{
  "loss": "cross_entropy",
  "init": "kaiming_normal",
  "learning_rate": 0.0015,
  "beta1": 0.9,
  "epochs": 33.0
}
Rows from block 11, named by matrix and row number. Rows with one number belong to one channel. Each number is 200 + 40 x the weight over the matrix's rms, rounded and kept within 0 to 999. All counts start at 0.
# filt: filter width-5 conv, dilation 2 (model.blocks.11.filt.weight, 384x384x5), inputs 253-275, a 5 kernel for each
# gate: gate width-5 conv, dilation 2 (model.blocks.11.gate.weight, 384x384x5), inputs 253-275, a 5 kernel for each
filt.66,217,316,300,229,212,213,164,165,223,276,175,256,218,177,213,166,102,155,194,212,161,109,148,212,185,211,169,181,204,186,192,232,220,207,214,176,138,159,177,183,162,99,152,187,193,184,295,255,212,201,248,224,214,193,211,208,151,138,170,201,173,182,167,173,206,228,140,151,189,182,177,102,156,213,188,171,216,225,211,217,205,106,144,186,195,216,307,299,201,220,232,287,274,218,202,203,204,183,171,175,193,189,221,190,191,231,206,205,173,184,202,132,152,164,172
gate.66,222,247,258,256,247,196,165,187,167,164,197,179,179,207,217,185,145,142,160,185,192,154,140,154,178,143,176,168,162,180,164,147,162,192,207,168,137,145,146,167,168,152,145,183,182,211,210,246,240,229,234,255,242,233,172,180,190,168,165,163,237,226,195,175,185,184,216,197,167,160,175,156,157,162,194,167,154,162,201,211,173,191,172,165,166,225,240,272,267,232,216,232,261,254,250,228,251,232,199,178,159,184,167,166,148,204,247,220,200,172,212,201,182,159,157
filt.67,148,126,132,187,209,171,171,218,157,150,176,176,197,187,230,210,250,238,212,206,208,246,257,221,193,285,283,298,258,225,187,163,154,186,198,148,190,156,186,193,229,251,254,221,196,138,149,134,193,232,263,237,260,206,162,231,253,282,210,167,136,197,167,220,193,259,295,264,205,181,218,269,259,220,193,197,189,163,197,235,237,268,285,204,168,162,134,144,187,217,189,163,149,207,207,169,171,173,173,187,280,243,256,254,241,245,236,251,209,176,280,311,289,200,172
gate.67,215,191,184,219,251,192,216,208,195,178,208,178,204,207,226,220,234,252,187,176,202,235,258,196,165,218,206,188,173,137,238,226,218,203,184,221,248,268,201,169,212,232,257,204,154,239,235,210,235,245,146,117,116,159,194,149,161,168,183,146,222,242,228,219,225,152,151,186,159,165,211,225,245,196,165,273,271,269,242,217,187,175,197,182,156,202,200,165,227,239,224,206,164,232,242,162,132,141,193,200,178,172,146,169,167,132,111,115,173,187,166,171,188,172,193
filt.68,206,238,260,216,194,187,232,202,189,176,245,283,222,210,187,246,227,216,223,234,238,225,197,213,225,153,100,154,181,188,251,283,218,209,198,278,266,211,228,233,254,231,225,227,227,217,237,259,213,196,107,131,176,150,171,162,146,131,179,205,253,271,235,238,236,170,130,142,179,206,227,239,212,225,216,314,325,269,258,233,173,153,144,183,209,191,202,229,211,201,188,212,219,198,191,174,175,185,192,191,117,92,161,158,166,146,135,186,190,214,215,170,170,208,228
gate.68,217,204,198,190,178,202,177,180,182,176,222,203,168,151,192,202,186,164,171,186,202,192,161,164,192,230,222,245,240,192,190,184,99,42,95,164,139,119,128,178,202,193,168,176,193,207,195,201,177,176,216,241,285,284,227,212,225,238,224,211,196,187,191,219,233,179,192,218,254,224,196,202,182,177,188,178,160,121,79,128,218,215,233,246,217,210,216,216,201,185,225,242,250,231,197,165,202,243,254,255,221,228,230,216,183,193,242,278,302,230,166,182,227,255,235
filt.69,162,220,256,238,225,242,193,137,144,198,206,250,284,249,241,235,215,183,184,181,247,213,180,175,194,206,170,128,155,136,244,236,223,212,196,240,204,212,222,211,246,217,191,180,181,167,224,284,280,240,202,186,135,154,184,229,186,87,90,164,198,171,236,248,212,228,193,117,121,163,243,219,197,165,189,181,206,244,214,188,225,164,94,99,147,151,196,244,238,230,168,216,266,238,221,181,187,187,201,207,222,207,176,203,204,179,157,153,160,177,209,159,126,153,165
gate.69,124,138,150,127,157,214,222,220,226,208,137,149,144,171,168,274,268,243,239,224,275,259,261,281,242,203,206,198,194,189,158,157,166,196,201,252,209,195,224,209,293,265,241,254,225,164,172,165,183,191,168,218,219,212,202,235,246,244,220,208,232,210,224,224,200,271,246,242,242,221,285,252,232,258,244,209,177,190,212,205,260,216,227,222,215,120,159,155,115,153,96,116,122,125,154,179,182,174,181,205,228,216,201,179,183,203,226,213,204,195,273,224,223,205,205
filt.70,217,273,220,190,152,186,136,131,122,195,156,179,193,194,144,173,99,133,185,215,166,120,163,202,225,183,199,211,244,229,121,142,176,226,193,150,116,155,217,258,148,105,137,169,206,188,225,222,208,196,228,223,180,141,139,213,177,169,193,200,205,211,206,217,233,221,182,164,205,205,160,102,133,164,220,130,128,181,222,206,210,161,156,190,226,216,302,248,208,158,184,206,199,174,134,231,256,219,197,199,212,243,246,239,210,209,201,168,132,139,234,178,195,213,216
gate.70,250,233,199,206,153,193,200,193,179,195,209,182,146,160,177,158,159,190,194,232,169,140,171,184,237,171,184,207,226,220,136,98,94,105,169,143,109,128,115,184,167,153,170,204,236,233,216,191,190,163,240,263,267,299,231,171,191,224,215,225,236,221,223,200,205,174,198,208,238,248,168,163,189,202,235,159,107,99,105,175,174,190,200,212,242,260,283,220,218,166,236,231,197,196,136,213,221,222,215,207,197,217,220,239,223,205,219,232,253,227,186,183,204,215,228
filt.71,213,158,146,194,206,142,182,232,222,192,159,171,231,217,189,192,217,238,196,178,185,225,256,202,175,248,263,223,184,214,159,182,226,183,188,153,178,214,170,154,194,222,258,200,174,208,188,170,193,170,233,213,247,302,277,159,216,218,241,253,111,117,137,156,169,215,243,214,219,231,194,233,253,187,170,191,214,211,174,162,194,234,236,222,240,222,160,132,192,205,230,168,151,212,233,196,173,178,217,235,299,264,154,178,211,242,196,210,270,282,201,229,225,201,197
gate.71,203,210,217,237,190,195,194,189,118,152,240,252,282,254,223,262,247,206,203,219,249,243,198,181,215,180,154,168,223,225,291,254,197,174,179,308,236,189,195,220,257,247,209,197,220,237,229,242,233,213,82,124,176,149,176,147,183,170,160,190,285,255,230,190,191,160,177,180,170,213,246,259,207,186,222,322,269,235,251,242,165,164,162,166,200,188,187,221,237,199,174,179,197,228,197,139,158,174,206,194,122,133,179,235,202,101,166,184,196,193,199,197,192,199,233
filt.72,216,233,257,257,270,226,221,207,204,178,171,181,178,200,217,164,179,156,171,163,175,169,149,169,164,218,218,197,161,173,145,150,146,187,187,142,141,145,167,148,187,186,158,186,192,216,234,283,257,259,234,225,210,182,199,184,183,142,166,146,191,193,231,224,245,144,150,122,125,142,198,179,153,193,179,182,178,181,192,199,180,184,148,143,122,245,231,291,260,263,254,241,240,210,251,216,201,191,204,196,262,222,179,186,213,233,241,212,200,219,140,172,132,146,154
gate.72,101,140,160,149,193,259,253,179,169,130,218,206,195,215,224,283,242,207,233,222,296,248,214,233,209,174,203,260,252,233,224,207,204,209,201,246,217,184,220,235,286,248,230,227,215,118,150,159,178,219,233,245,242,215,185,281,249,214,196,177,213,211,159,154,182,277,243,232,266,218,293,239,211,230,224,237,221,205,235,234,286,218,221,224,187,81,129,163,159,182,98,167,233,216,224,189,186,173,158,187,142,165,239,245,216,224,222,231,198,202,270,235,232,241,241
filt.73,212,217,186,193,209,221,153,157,192,209,179,153,140,195,201,172,122,178,197,182,199,145,167,205,180,220,257,266,205,191,201,144,152,203,194,174,120,160,220,211,181,125,165,180,173,180,184,170,187,184,290,310,263,227,210,215,220,221,203,224,136,145,147,178,170,217,253,261,236,222,170,134,176,195,183,126,98,122,166,181,217,214,215,229,215,198,219,187,167,209,193,200,170,173,197,215,232,231,217,229,225,285,263,204,198,257,290,255,208,219,244,271,297,276,257
gate.73,280,253,185,166,199,162,106,155,188,210,202,242,190,201,195,121,136,163,225,209,115,138,173,219,210,146,184,188,205,193,189,198,181,238,229,178,188,184,238,227,129,159,176,224,223,244,223,159,149,172,176,199,209,163,202,167,181,216,218,196,243,208,225,180,202,164,204,249,245,197,114,153,176,214,213,195,219,200,226,219,138,152,223,243,195,261,237,186,168,194,269,256,218,179,210,266,269,268,231,220,206,218,226,193,191,244,258,263,235,210,178,175,230,237,201
filt.74,181,224,294,265,216,281,264,201,241,244,219,204,204,206,209,223,177,142,207,238,229,193,144,205,231,126,122,138,127,141,236,209,205,247,278,267,206,205,242,252,232,183,137,188,212,193,206,257,284,228,167,197,189,180,174,203,196,145,142,169,228,247,219,244,235,183,152,129,128,145,222,167,130,185,228,250,225,242,262,255,199,179,129,133,179,166,199,240,232,184,176,216,267,216,187,193,243,235,216,186,83,105,120,114,113,145,169,204,153,155,195,186,154,193,195
gate.74,207,207,174,245,250,156,149,249,174,129,205,234,225,252,256,216,244,309,189,183,191,231,260,175,179,191,197,179,145,150,230,240,240,234,205,226,242,274,217,207,213,248,288,188,192,219,213,197,260,247,167,139,141,139,161,173,166,187,147,143,170,184,229,242,231,179,171,157,116,168,193,248,282,200,173,234,274,253,260,246,174,178,191,111,135,194,178,155,250,218,230,221,168,244,243,201,162,165,195,217,197,183,111,139,161,199,169,145,166,184,204,170,165,118,169
filt.75,189,153,163,249,261,171,222,282,128,140,195,171,202,252,269,226,301,267,207,200,238,284,272,182,172,222,262,220,196,178,185,183,196,182,180,182,210,238,208,188,232,324,288,197,195,204,159,165,256,242,218,218,200,176,188,192,222,215,169,168,166,170,210,190,191,201,223,167,152,141,234,298,285,197,182,197,196,209,234,223,201,225,218,164,180,216,144,176,265,274,231,177,168,227,246,162,133,131,141,137,198,201,147,184,176,206,204,168,171,171,207,246,202,150,184
gate.75,231,175,161,203,219,176,246,328,239,247,207,157,151,190,171,191,225,245,192,168,167,216,241,189,184,180,205,210,205,186,217,206,190,182,158,249,296,289,219,180,168,230,235,200,152,274,214,185,217,224,142,133,176,198,219,140,184,217,190,190,238,218,218,201,226,153,182,202,193,192,188,251,242,188,157,255,248,213,189,172,151,208,227,209,191,222,161,133,214,220,221,145,109,192,194,203,181,184,211,223,170,157,118,166,180,146,154,172,209,217,158,172,183,154,148
filt.76,207,206,199,193,161,111,133,155,182,204,264,237,208,222,268,186,172,172,211,246,198,172,165,195,243,180,181,185,158,146,250,207,187,214,234,231,182,188,249,318,195,171,161,205,253,217,191,199,209,199,180,215,213,154,104,198,227,207,196,186,204,213,204,264,293,210,229,222,213,189,196,167,168,199,251,225,206,202,226,275,190,203,216,187,191,196,223,214,184,150,215,223,202,144,85,204,216,225,198,184,178,189,176,152,96,211,229,213,182,125,179,174,189,194,223
gate.76,266,282,262,200,229,193,182,180,220,263,160,179,174,191,197,201,177,179,203,210,198,185,174,204,204,141,124,153,155,156,203,215,199,249,229,185,188,209,252,237,189,169,183,211,199,256,308,278,239,237,193,169,158,126,136,135,106,138,127,168,217,228,235,235,226,171,130,149,157,136,184,158,183,204,207,213,208,232,252,249,131,93,116,150,173,225,260,237,210,195,240,253,256,218,211,224,232,248,232,214,185,191,175,140,140,168,154,167,103,123,149,119,145,169,167
filt.77,213,194,144,167,198,164,164,241,216,193,213,235,156,123,140,202,225,267,209,198,183,200,241,201,193,219,218,255,253,246,200,192,161,115,119,185,217,199,145,157,202,234,267,219,198,240,211,141,145,165,212,178,233,302,290,182,196,294,287,267,163,205,178,141,144,194,196,270,268,270,194,239,276,221,200,203,201,158,117,109,155,181,265,251,240,228,208,142,201,233,218,203,167,224,224,208,179,166,211,230,219,211,227,289,283,218,181,233,315,319,227,224,286,255,236
gate.77,215,183,149,172,152,230,221,274,243,240,219,203,211,241,218,231,278,298,257,250,227,248,291,253,239,168,193,195,208,208,243,237,229,238,250,168,193,216,211,209,224,267,286,262,245,184,139,113,175,175,233,246,246,224,188,197,228,240,202,216,191,192,192,160,178,191,222,226,211,203,223,276,287,270,265,213,218,210,222,218,221,234,229,195,199,197,160,141,173,153,224,183,168,176,177,149,134,120,131,150,158,164,121,152,167,193,211,187,188,184,203,215,222,203,200
filt.78,264,288,209,161,169,233,179,235,228,236,219,215,178,148,139,197,174,231,243,254,187,163,203,231,250,123,149,202,214,192,238,175,168,167,178,209,167,163,200,200,184,157,216,227,261,231,257,191,134,126,175,218,238,251,230,133,122,175,240,255,244,213,157,167,182,105,140,206,257,253,188,176,221,237,265,217,173,168,170,174,131,113,202,248,237,247,286,202,153,136,256,294,211,166,162,202,226,231,195,213,165,182,231,226,185,147,203,244,253,231,101,117,184,260,265
gate.78,244,262,221,210,209,164,145,178,190,220,203,227,224,193,201,137,162,206,195,186,144,159,188,190,189,238,235,242,229,215,208,256,233,192,180,133,192,181,176,217,151,177,191,195,189,205,221,207,209,194,233,223,244,229,229,172,160,165,187,182,129,109,121,158,188,196,187,198,191,201,164,171,195,194,192,210,238,239,209,189,201,200,225,218,211,265,237,214,229,194,298,273,268,282,247,174,158,152,158,178,253,244,231,241,188,219,201,212,200,190,164,133,145,155,174
filt.79,256,247,253,263,216,149,149,188,209,217,221,212,169,181,207,103,148,165,174,182,111,124,156,174,180,205,225,232,201,194,158,148,177,200,192,105,149,141,186,238,94,128,174,171,188,232,231,234,233,205,245,211,214,186,175,187,160,173,182,182,166,179,196,212,237,205,229,215,209,224,113,130,168,175,196,180,208,194,200,225,194,201,205,173,203,269,262,237,245,205,272,248,233,228,205,254,216,199,197,178,274,251,237,189,168,263,217,225,193,191,159,170,169,144,195
gate.79,197,189,221,189,177,202,169,100,110,163,148,185,232,229,210,164,153,152,210,200,171,153,149,208,223,186,187,186,209,196,99,107,130,199,217,139,128,165,216,212,158,148,136,201,223,190,183,215,176,168,267,271,218,195,189,233,237,177,199,213,220,184,223,192,199,236,250,215,241,227,164,135,135,199,214,83,77,164,178,187,233,243,192,214,203,215,192,260,202,188,203,196,235,199,189,242,257,254,227,199,209,256,236,243,219,258,261,237,230,213,252,253,215,242,233
filt.80,224,223,193,173,151,202,155,149,186,201,195,173,181,174,175,200,171,186,191,203,201,192,183,204,212,249,242,260,274,263,209,176,182,184,201,132,102,100,144,180,205,191,174,193,226,208,214,198,159,163,241,232,238,238,217,206,198,176,201,213,127,121,121,133,127,211,216,229,239,249,219,181,178,199,215,196,171,179,190,188,207,215,222,239,234,208,225,198,142,150,227,241,224,177,174,162,175,195,212,216,230,239,276,252,243,214,204,200,213,226,234,227,215,229,264
gate.80,213,228,229,227,232,216,194,188,213,230,210,202,188,194,252,207,201,204,210,211,195,181,195,197,197,103,86,114,113,118,216,204,180,193,251,226,205,200,220,233,216,194,221,216,208,239,245,239,251,268,182,175,187,196,152,169,148,142,159,138,229,229,229,286,270,164,151,158,152,116,192,186,204,210,203,245,249,265,260,294,155,137,162,157,149,203,231,216,221,218,208,225,216,205,220,204,203,182,193,160,148,112,115,80,63,186,188,188,187,145,209,208,219,217,181
filt.81,230,182,160,197,240,160,195,250,174,139,231,190,202,241,257,209,259,315,244,204,190,250,319,223,181,208,268,211,179,156,203,217,253,236,231,194,235,271,243,229,203,277,323,244,209,221,202,169,201,223,196,173,184,169,184,168,197,236,193,176,175,180,171,194,167,158,218,244,191,179,208,266,333,240,202,214,225,247,245,211,159,202,226,191,159,232,197,172,211,237,233,189,165,210,235,174,142,114,140,183,237,226,200,191,191,190,181,179,178,178,168,212,218,176,176
gate.81,310,220,159,170,215,129,201,309,246,223,264,211,184,178,180,171,246,282,231,190,166,239,314,227,196,175,202,228,222,233,226,221,216,209,202,222,269,295,220,168,178,250,286,233,197,289,232,164,171,198,179,166,173,199,220,138,185,236,223,198,182,198,189,186,169,145,194,227,224,203,159,246,285,234,193,242,225,208,184,173,127,186,232,241,200,270,202,139,182,219,277,218,144,182,224,246,215,187,204,234,208,193,160,200,189,187,174,173,200,210,155,206,217,210,168
filt.82,194,167,184,228,200,164,249,231,168,131,209,163,158,170,163,194,207,197,157,165,186,222,203,155,172,205,243,292,283,254,197,174,135,140,136,201,196,147,130,145,200,229,207,144,159,201,141,145,197,202,191,227,289,286,238,191,246,267,220,210,246,224,141,138,194,203,249,257,233,232,185,219,189,146,173,197,163,117,117,169,196,241,254,224,226,210,168,187,243,220,217,156,182,205,194,209,212,223,244,248,198,166,255,291,262,191,195,280,296,250,202,224,227,234,236
gate.82,154,92,166,205,209,235,310,284,198,223,169,157,178,177,172,253,289,238,188,161,242,304,238,177,166,224,220,231,212,214,185,187,182,169,156,269,267,213,193,168,234,301,251,182,156,188,139,166,229,205,168,146,162,160,183,207,246,228,197,176,212,219,225,208,210,201,215,197,189,180,234,290,231,176,168,214,194,187,174,154,245,272,230,196,214,147,84,148,220,212,129,73,151,185,182,224,191,203,234,214,211,165,173,215,207,190,184,200,206,200,248,237,198,196,164
filt.83,185,223,265,215,178,241,203,161,166,215,267,271,235,230,210,294,260,201,228,232,286,239,190,206,222,180,170,175,186,191,305,275,232,217,223,301,260,188,214,225,302,241,198,224,222,215,229,274,254,207,133,144,189,195,223,173,199,148,165,186,229,236,219,197,201,179,171,150,221,203,308,254,188,219,228,274,247,216,234,204,155,158,114,180,200,146,191,267,229,193,157,205,237,211,197,100,170,188,212,199,141,173,205,203,172,117,150,193,195,191,170,152,137,205,242
gate.83,247,238,261,259,214,160,204,209,217,224,218,217,210,172,181,161,181,148,145,191,188,188,148,138,183,167,144,124,138,143,156,136,134,116,150,169,165,119,138,172,165,163,143,150,181,241,222,242,226,232,198,215,228,231,212,177,170,165,197,195,242,223,249,261,275,179,178,157,175,191,172,166,152,157,186,181,161,140,134,154,177,179,155,163,182,267,258,263,267,249,215,193,205,230,181,209,223,248,254,220,188,169,165,177,159,196,199,209,211,201,165,167,178,188,189
filt.84,206,194,175,205,263,127,152,206,202,179,140,157,178,202,207,191,226,262,246,182,179,229,238,219,164,230,251,237,214,187,145,187,238,227,207,118,179,205,176,144,193,237,280,263,195,181,189,197,220,249,287,236,212,197,233,239,223,222,224,176,180,197,188,205,214,258,260,240,203,160,187,236,261,237,193,169,224,264,238,215,216,208,214,184,151,203,180,175,192,258,240,223,208,220,260,176,148,104,101,134,262,241,214,182,191,308,252,235,228,250,282,267,247,226,192
gate.84,264,271,210,198,212,232,182,182,207,207,263,268,239,199,242,127,124,139,179,174,154,115,152,172,176,130,154,196,192,171,206,199,201,204,236,183,197,179,175,184,136,102,154,164,168,277,295,225,181,208,144,147,211,225,193,103,71,153,160,162,203,206,206,201,202,111,131,182,201,193,118,96,147,163,171,228,197,192,188,201,124,110,179,187,166,232,249,223,200,198,258,273,251,242,229,179,188,176,190,163,165,195,207,227,231,128,150,193,200,177,125,144,185,198,168
filt.85,147,168,176,146,153,214,211,181,192,202,199,201,174,159,153,247,213,199,213,198,239,223,190,208,210,227,239,212,210,170,216,201,168,171,162,264,254,222,202,223,247,209,183,199,207,165,188,174,156,187,173,192,169,177,156,225,236,237,240,186,200,210,258,243,236,228,208,235,243,205,247,222,191,211,193,217,209,200,188,207,229,224,214,240,192,154,184,175,156,156,151,166,152,119,141,203,224,255,230,242,218,207,206,219,173,188,197,199,187,167,198,190,208,214,191
gate.85,181,197,232,213,224,215,200,200,214,238,197,229,262,226,229,210,209,212,195,198,223,219,216,207,201,164,119,80,94,131,150,168,194,211,227,218,210,233,223,229,228,225,199,216,181,204,219,258,248,238,223,214,183,198,209,227,213,189,178,162,302,338,361,321,281,204,196,155,156,159,224,207,205,204,207,193,219,240,218,228,186,181,150,162,168,183,201,222,207,202,170,181,209,199,200,185,196,195,182,175,161,147,114,104,108,229,223,194,161,174,249,243,199,197,203
filt.86,228,300,289,219,188,200,161,156,173,186,147,170,171,207,182,207,181,187,227,214,187,172,165,220,225,199,234,226,225,221,176,185,195,236,209,146,132,154,201,205,204,178,174,220,228,202,250,275,246,211,220,220,211,156,174,200,133,102,135,173,140,101,127,173,217,164,126,131,150,187,197,182,184,221,221,192,201,212,234,212,219,171,144,161,198,237,272,255,203,177,264,309,279,219,190,182,189,182,174,193,197,250,257,214,217,204,198,154,160,189,149,121,131,167,198
gate.86,145,139,167,165,191,177,214,179,142,137,172,184,180,181,165,243,235,229,219,192,250,252,224,227,209,191,216,198,220,187,201,222,162,139,164,236,246,227,200,177,263,253,228,225,206,156,150,181,174,189,192,172,188,210,231,221,225,221,223,201,227,226,234,220,230,239,227,218,236,238,251,241,223,230,195,201,232,208,171,172,227,228,208,249,209,144,129,160,157,193,145,141,163,191,204,229,228,242,252,268,225,231,247,254,253,219,184,195,227,280,271,281,252,264,265
filt.87,166,180,169,187,197,250,272,245,208,219,130,148,144,133,134,243,232,225,218,214,242,226,234,220,215,239,207,217,216,210,198,188,180,181,177,229,202,177,221,204,249,245,226,218,221,124,143,139,178,176,252,283,302,226,229,286,325,326,249,254,203,208,203,200,227,254,235,245,213,215,254,234,232,218,213,186,162,141,182,172,257,275,278,237,228,154,155,183,179,198,155,206,211,211,217,229,244,214,217,212,203,203,213,217,234,234,286,285,253,248,240,250,240,223,235
gate.87,242,218,196,165,157,167,149,145,164,186,227,223,239,212,216,190,217,226,209,206,190,221,220,225,207,207,209,220,231,213,235,246,248,217,208,185,192,215,231,213,194,216,214,237,207,263,257,221,185,170,143,153,151,156,180,102,133,157,192,204,178,176,166,206,212,111,135,187,209,226,195,219,218,218,201,247,250,249,222,209,137,153,179,230,234,233,218,187,159,172,225,223,200,174,182,166,128,172,197,212,230,208,220,215,195,96,105,137,162,170,121,141,197,215,202
filt.88,234,328,282,220,192,202,149,147,231,278,227,238,251,238,243,159,135,134,207,215,181,111,137,196,230,117,156,170,186,181,230,223,230,247,270,207,157,170,236,255,157,138,159,208,212,247,283,276,217,218,189,247,217,192,194,202,169,150,182,197,241,178,215,220,210,147,155,152,176,163,179,139,148,211,219,211,187,185,185,226,168,146,155,184,188,225,293,261,187,189,226,309,287,180,169,243,243,234,217,194,165,229,188,152,140,198,236,199,171,144,177,153,173,215,191
gate.88,183,123,169,175,189,137,175,198,211,215,207,191,232,220,215,213,263,254,220,232,236,291,264,226,241,202,221,206,215,228,216,232,233,221,223,240,254,267,212,208,215,279,254,222,232,201,157,170,205,180,165,159,159,179,202,194,235,222,188,221,196,207,181,187,135,250,258,217,212,238,228,285,250,226,239,212,234,227,213,204,201,242,204,187,206,179,130,134,174,178,160,74,137,164,175,209,211,208,213,223,231,208,187,213,228,207,189,199,195,224,240,268,213,203,238
filt.89,166,166,192,187,193,187,188,190,173,156,198,199,137,125,176,203,206,172,150,184,223,194,185,161,188,218,217,239,278,262,187,180,124,121,147,195,184,88,72,134,207,216,188,168,188,162,169,151,158,191,186,184,254,267,234,219,183,197,222,194,211,222,166,143,149,205,174,197,223,211,212,230,175,180,187,174,208,120,131,174,227,220,228,254,225,178,163,202,214,207,167,186,220,231,196,180,183,198,182,166,246,227,281,316,284,186,185,246,265,225,201,169,182,192,179
gate.89,218,209,219,249,257,127,162,178,186,166,216,220,207,226,224,168,172,188,174,160,170,209,191,160,161,169,144,132,115,149,199,214,189,212,196,178,193,211,223,198,169,190,176,157,173,260,251,248,290,267,145,138,136,154,146,110,127,118,130,121,240,223,237,221,209,183,156,167,152,170,157,187,171,159,162,239,267,255,254,251,148,155,141,126,132,218,218,213,219,230,195,185,187,224,202,218,200,181,200,220,230,223,183,153,174,159,129,128,141,179,165,152,162,167,146
filt.90,142,150,136,134,102,211,181,213,201,212,210,176,151,174,206,215,198,205,203,219,215,186,213,220,251,187,215,191,207,219,231,208,202,213,243,208,172,167,226,227,199,188,207,192,225,123,125,101,117,114,221,260,264,214,214,261,247,288,248,279,184,164,156,174,175,243,273,288,276,293,208,195,210,202,215,182,146,127,187,170,251,241,275,249,274,149,170,144,137,115,159,209,162,170,134,209,219,206,205,196,189,226,210,199,167,222,223,235,193,192,244,247,275,290,258
gate.90,232,206,158,116,124,120,126,157,192,160,252,214,148,150,172,156,165,169,217,224,173,158,177,220,227,213,219,281,257,291,207,172,144,179,199,182,160,170,205,221,157,150,182,198,223,234,197,155,132,120,188,257,251,198,209,166,204,223,236,252,173,146,139,148,146,184,233,296,301,330,154,166,171,211,214,181,143,119,148,155,159,207,255,261,282,231,210,193,142,146,231,242,238,184,181,238,251,229,206,192,215,242,270,216,227,214,241,275,222,220,202,214,290,287,288
filt.91,168,183,154,226,243,271,203,275,262,217,238,223,210,241,233,260,265,280,218,203,266,253,266,228,192,207,218,191,172,185,238,231,259,231,181,232,243,225,162,139,263,263,267,234,210,160,192,187,224,233,207,186,204,262,269,237,206,221,182,183,168,169,180,176,161,206,207,199,151,152,262,266,270,230,207,234,258,238,189,193,209,194,215,173,159,151,170,156,210,237,167,184,181,221,255,164,150,148,152,154,158,199,166,176,205,161,158,143,203,224,232,228,217,183,191
gate.91,221,143,158,124,149,219,248,262,268,288,172,197,194,186,176,192,245,244,240,211,190,261,246,257,241,194,198,188,231,268,177,206,195,204,178,188,226,212,215,187,196,241,238,247,220,207,167,158,142,134,221,208,210,219,233,231,242,228,253,265,205,221,215,158,139,195,217,192,222,239,207,253,247,242,245,180,208,211,208,162,216,258,219,248,268,206,123,151,135,157,190,130,137,115,143,220,195,187,196,200,198,155,159,151,194,219,195,179,187,208,171,195,171,198,208
filt.92,231,185,127,196,171,162,173,263,189,189,154,144,190,202,150,173,200,239,203,187,165,193,241,196,181,247,272,300,258,271,170,177,206,169,152,164,193,204,164,156,178,200,250,200,188,232,192,132,200,160,204,180,230,231,254,165,201,285,223,281,197,197,161,170,131,180,219,228,195,269,176,204,236,197,182,154,165,141,151,148,178,221,276,205,257,227,191,151,214,201,232,180,129,202,191,230,224,215,222,246,222,219,204,253,298,192,172,193,234,301,158,209,214,188,240
gate.92,179,178,188,190,167,203,229,178,154,165,246,252,209,218,202,242,290,244,214,220,229,280,251,222,220,201,192,237,242,222,274,265,244,231,253,281,307,244,248,263,221,272,255,223,223,223,187,192,205,212,130,133,154,151,141,186,202,191,184,190,223,194,184,204,215,201,196,182,213,203,222,275,251,209,216,283,277,265,251,248,189,195,202,203,188,180,168,185,190,188,181,158,174,184,171,173,152,134,178,175,176,181,244,234,205,157,162,190,180,175,203,206,206,194,206
filt.93,230,167,158,160,206,172,180,145,190,213,259,230,203,168,159,234,235,215,208,193,250,236,213,200,183,130,123,145,149,171,232,192,167,153,137,252,233,203,187,143,225,230,221,209,172,230,151,142,128,154,190,208,216,240,267,251,293,268,262,231,259,263,284,257,185,205,262,272,271,231,238,230,210,207,174,244,192,197,169,143,206,265,267,275,228,201,169,169,173,198,212,193,174,170,215,178,190,192,190,195,141,163,182,196,191,233,286,272,269,260,190,230,255,235,202
gate.93,267,218,206,241,268,99,143,160,168,174,245,208,187,183,199,136,170,179,162,163,133,171,164,145,169,218,232,232,194,189,224,209,196,185,208,185,202,199,172,175,149,170,175,173,163,273,202,195,216,234,143,176,214,210,183,136,184,214,183,165,167,202,202,210,206,159,204,210,179,148,134,174,177,168,168,231,205,180,176,199,138,178,198,173,150,300,232,252,291,285,283,254,247,294,287,194,224,213,224,221,285,263,245,223,206,195,223,246,214,179,143,179,196,150,138
filt.94,165,156,142,131,117,191,206,224,246,233,203,200,202,195,208,223,237,239,230,230,221,237,237,239,238,225,219,197,218,236,175,199,164,150,166,203,236,213,167,171,224,234,233,223,222,174,152,137,124,121,186,174,204,264,262,225,244,247,268,275,208,211,211,178,154,209,236,234,246,259,227,244,246,236,238,198,201,184,132,145,217,235,239,253,280,192,172,160,153,157,125,107,89,93,112,200,205,196,213,220,205,211,206,227,228,212,216,210,246,251,241,224,239,264,249
gate.94,210,194,139,136,177,105,138,204,231,210,206,171,150,157,166,162,165,192,211,203,153,179,193,206,215,177,184,197,197,213,150,165,184,216,214,185,196,214,237,225,152,171,191,206,208,216,216,166,170,202,202,210,211,180,200,201,214,241,235,232,270,256,240,252,196,202,238,259,246,213,159,165,191,202,213,164,175,182,205,201,191,213,227,217,230,244,207,152,144,169,175,125,99,111,153,259,268,249,218,208,240,240,233,234,220,238,241,206,192,183,229,273,272,222,205
filt.95,184,192,282,244,266,258,203,152,168,185,166,193,208,197,213,182,175,135,177,156,198,181,143,174,188,167,154,150,181,143,185,178,172,204,196,252,203,172,171,193,190,183,129,169,193,196,231,282,239,282,175,201,178,215,185,204,187,162,184,135,271,231,228,201,277,186,158,134,175,133,187,176,119,175,175,202,188,198,198,211,187,172,132,180,132,190,215,295,267,265,172,212,258,213,217,252,227,249,222,231,177,218,211,236,180,212,235,223,217,173,204,187,138,179,136
gate.95,193,177,116,170,218,156,173,240,230,196,222,217,194,206,236,199,226,274,217,178,213,236,320,237,194,208,199,204,183,174,206,200,201,190,210,242,243,296,247,217,206,225,287,225,184,215,202,159,198,227,158,157,174,178,182,180,188,221,190,161,195,229,227,219,199,222,215,244,202,183,213,220,281,222,185,223,212,217,224,227,199,204,248,205,171,199,209,104,183,228,193,169,79,129,206,184,181,194,199,190,219,195,161,185,182,159,168,152,152,140,203,201,253,219,150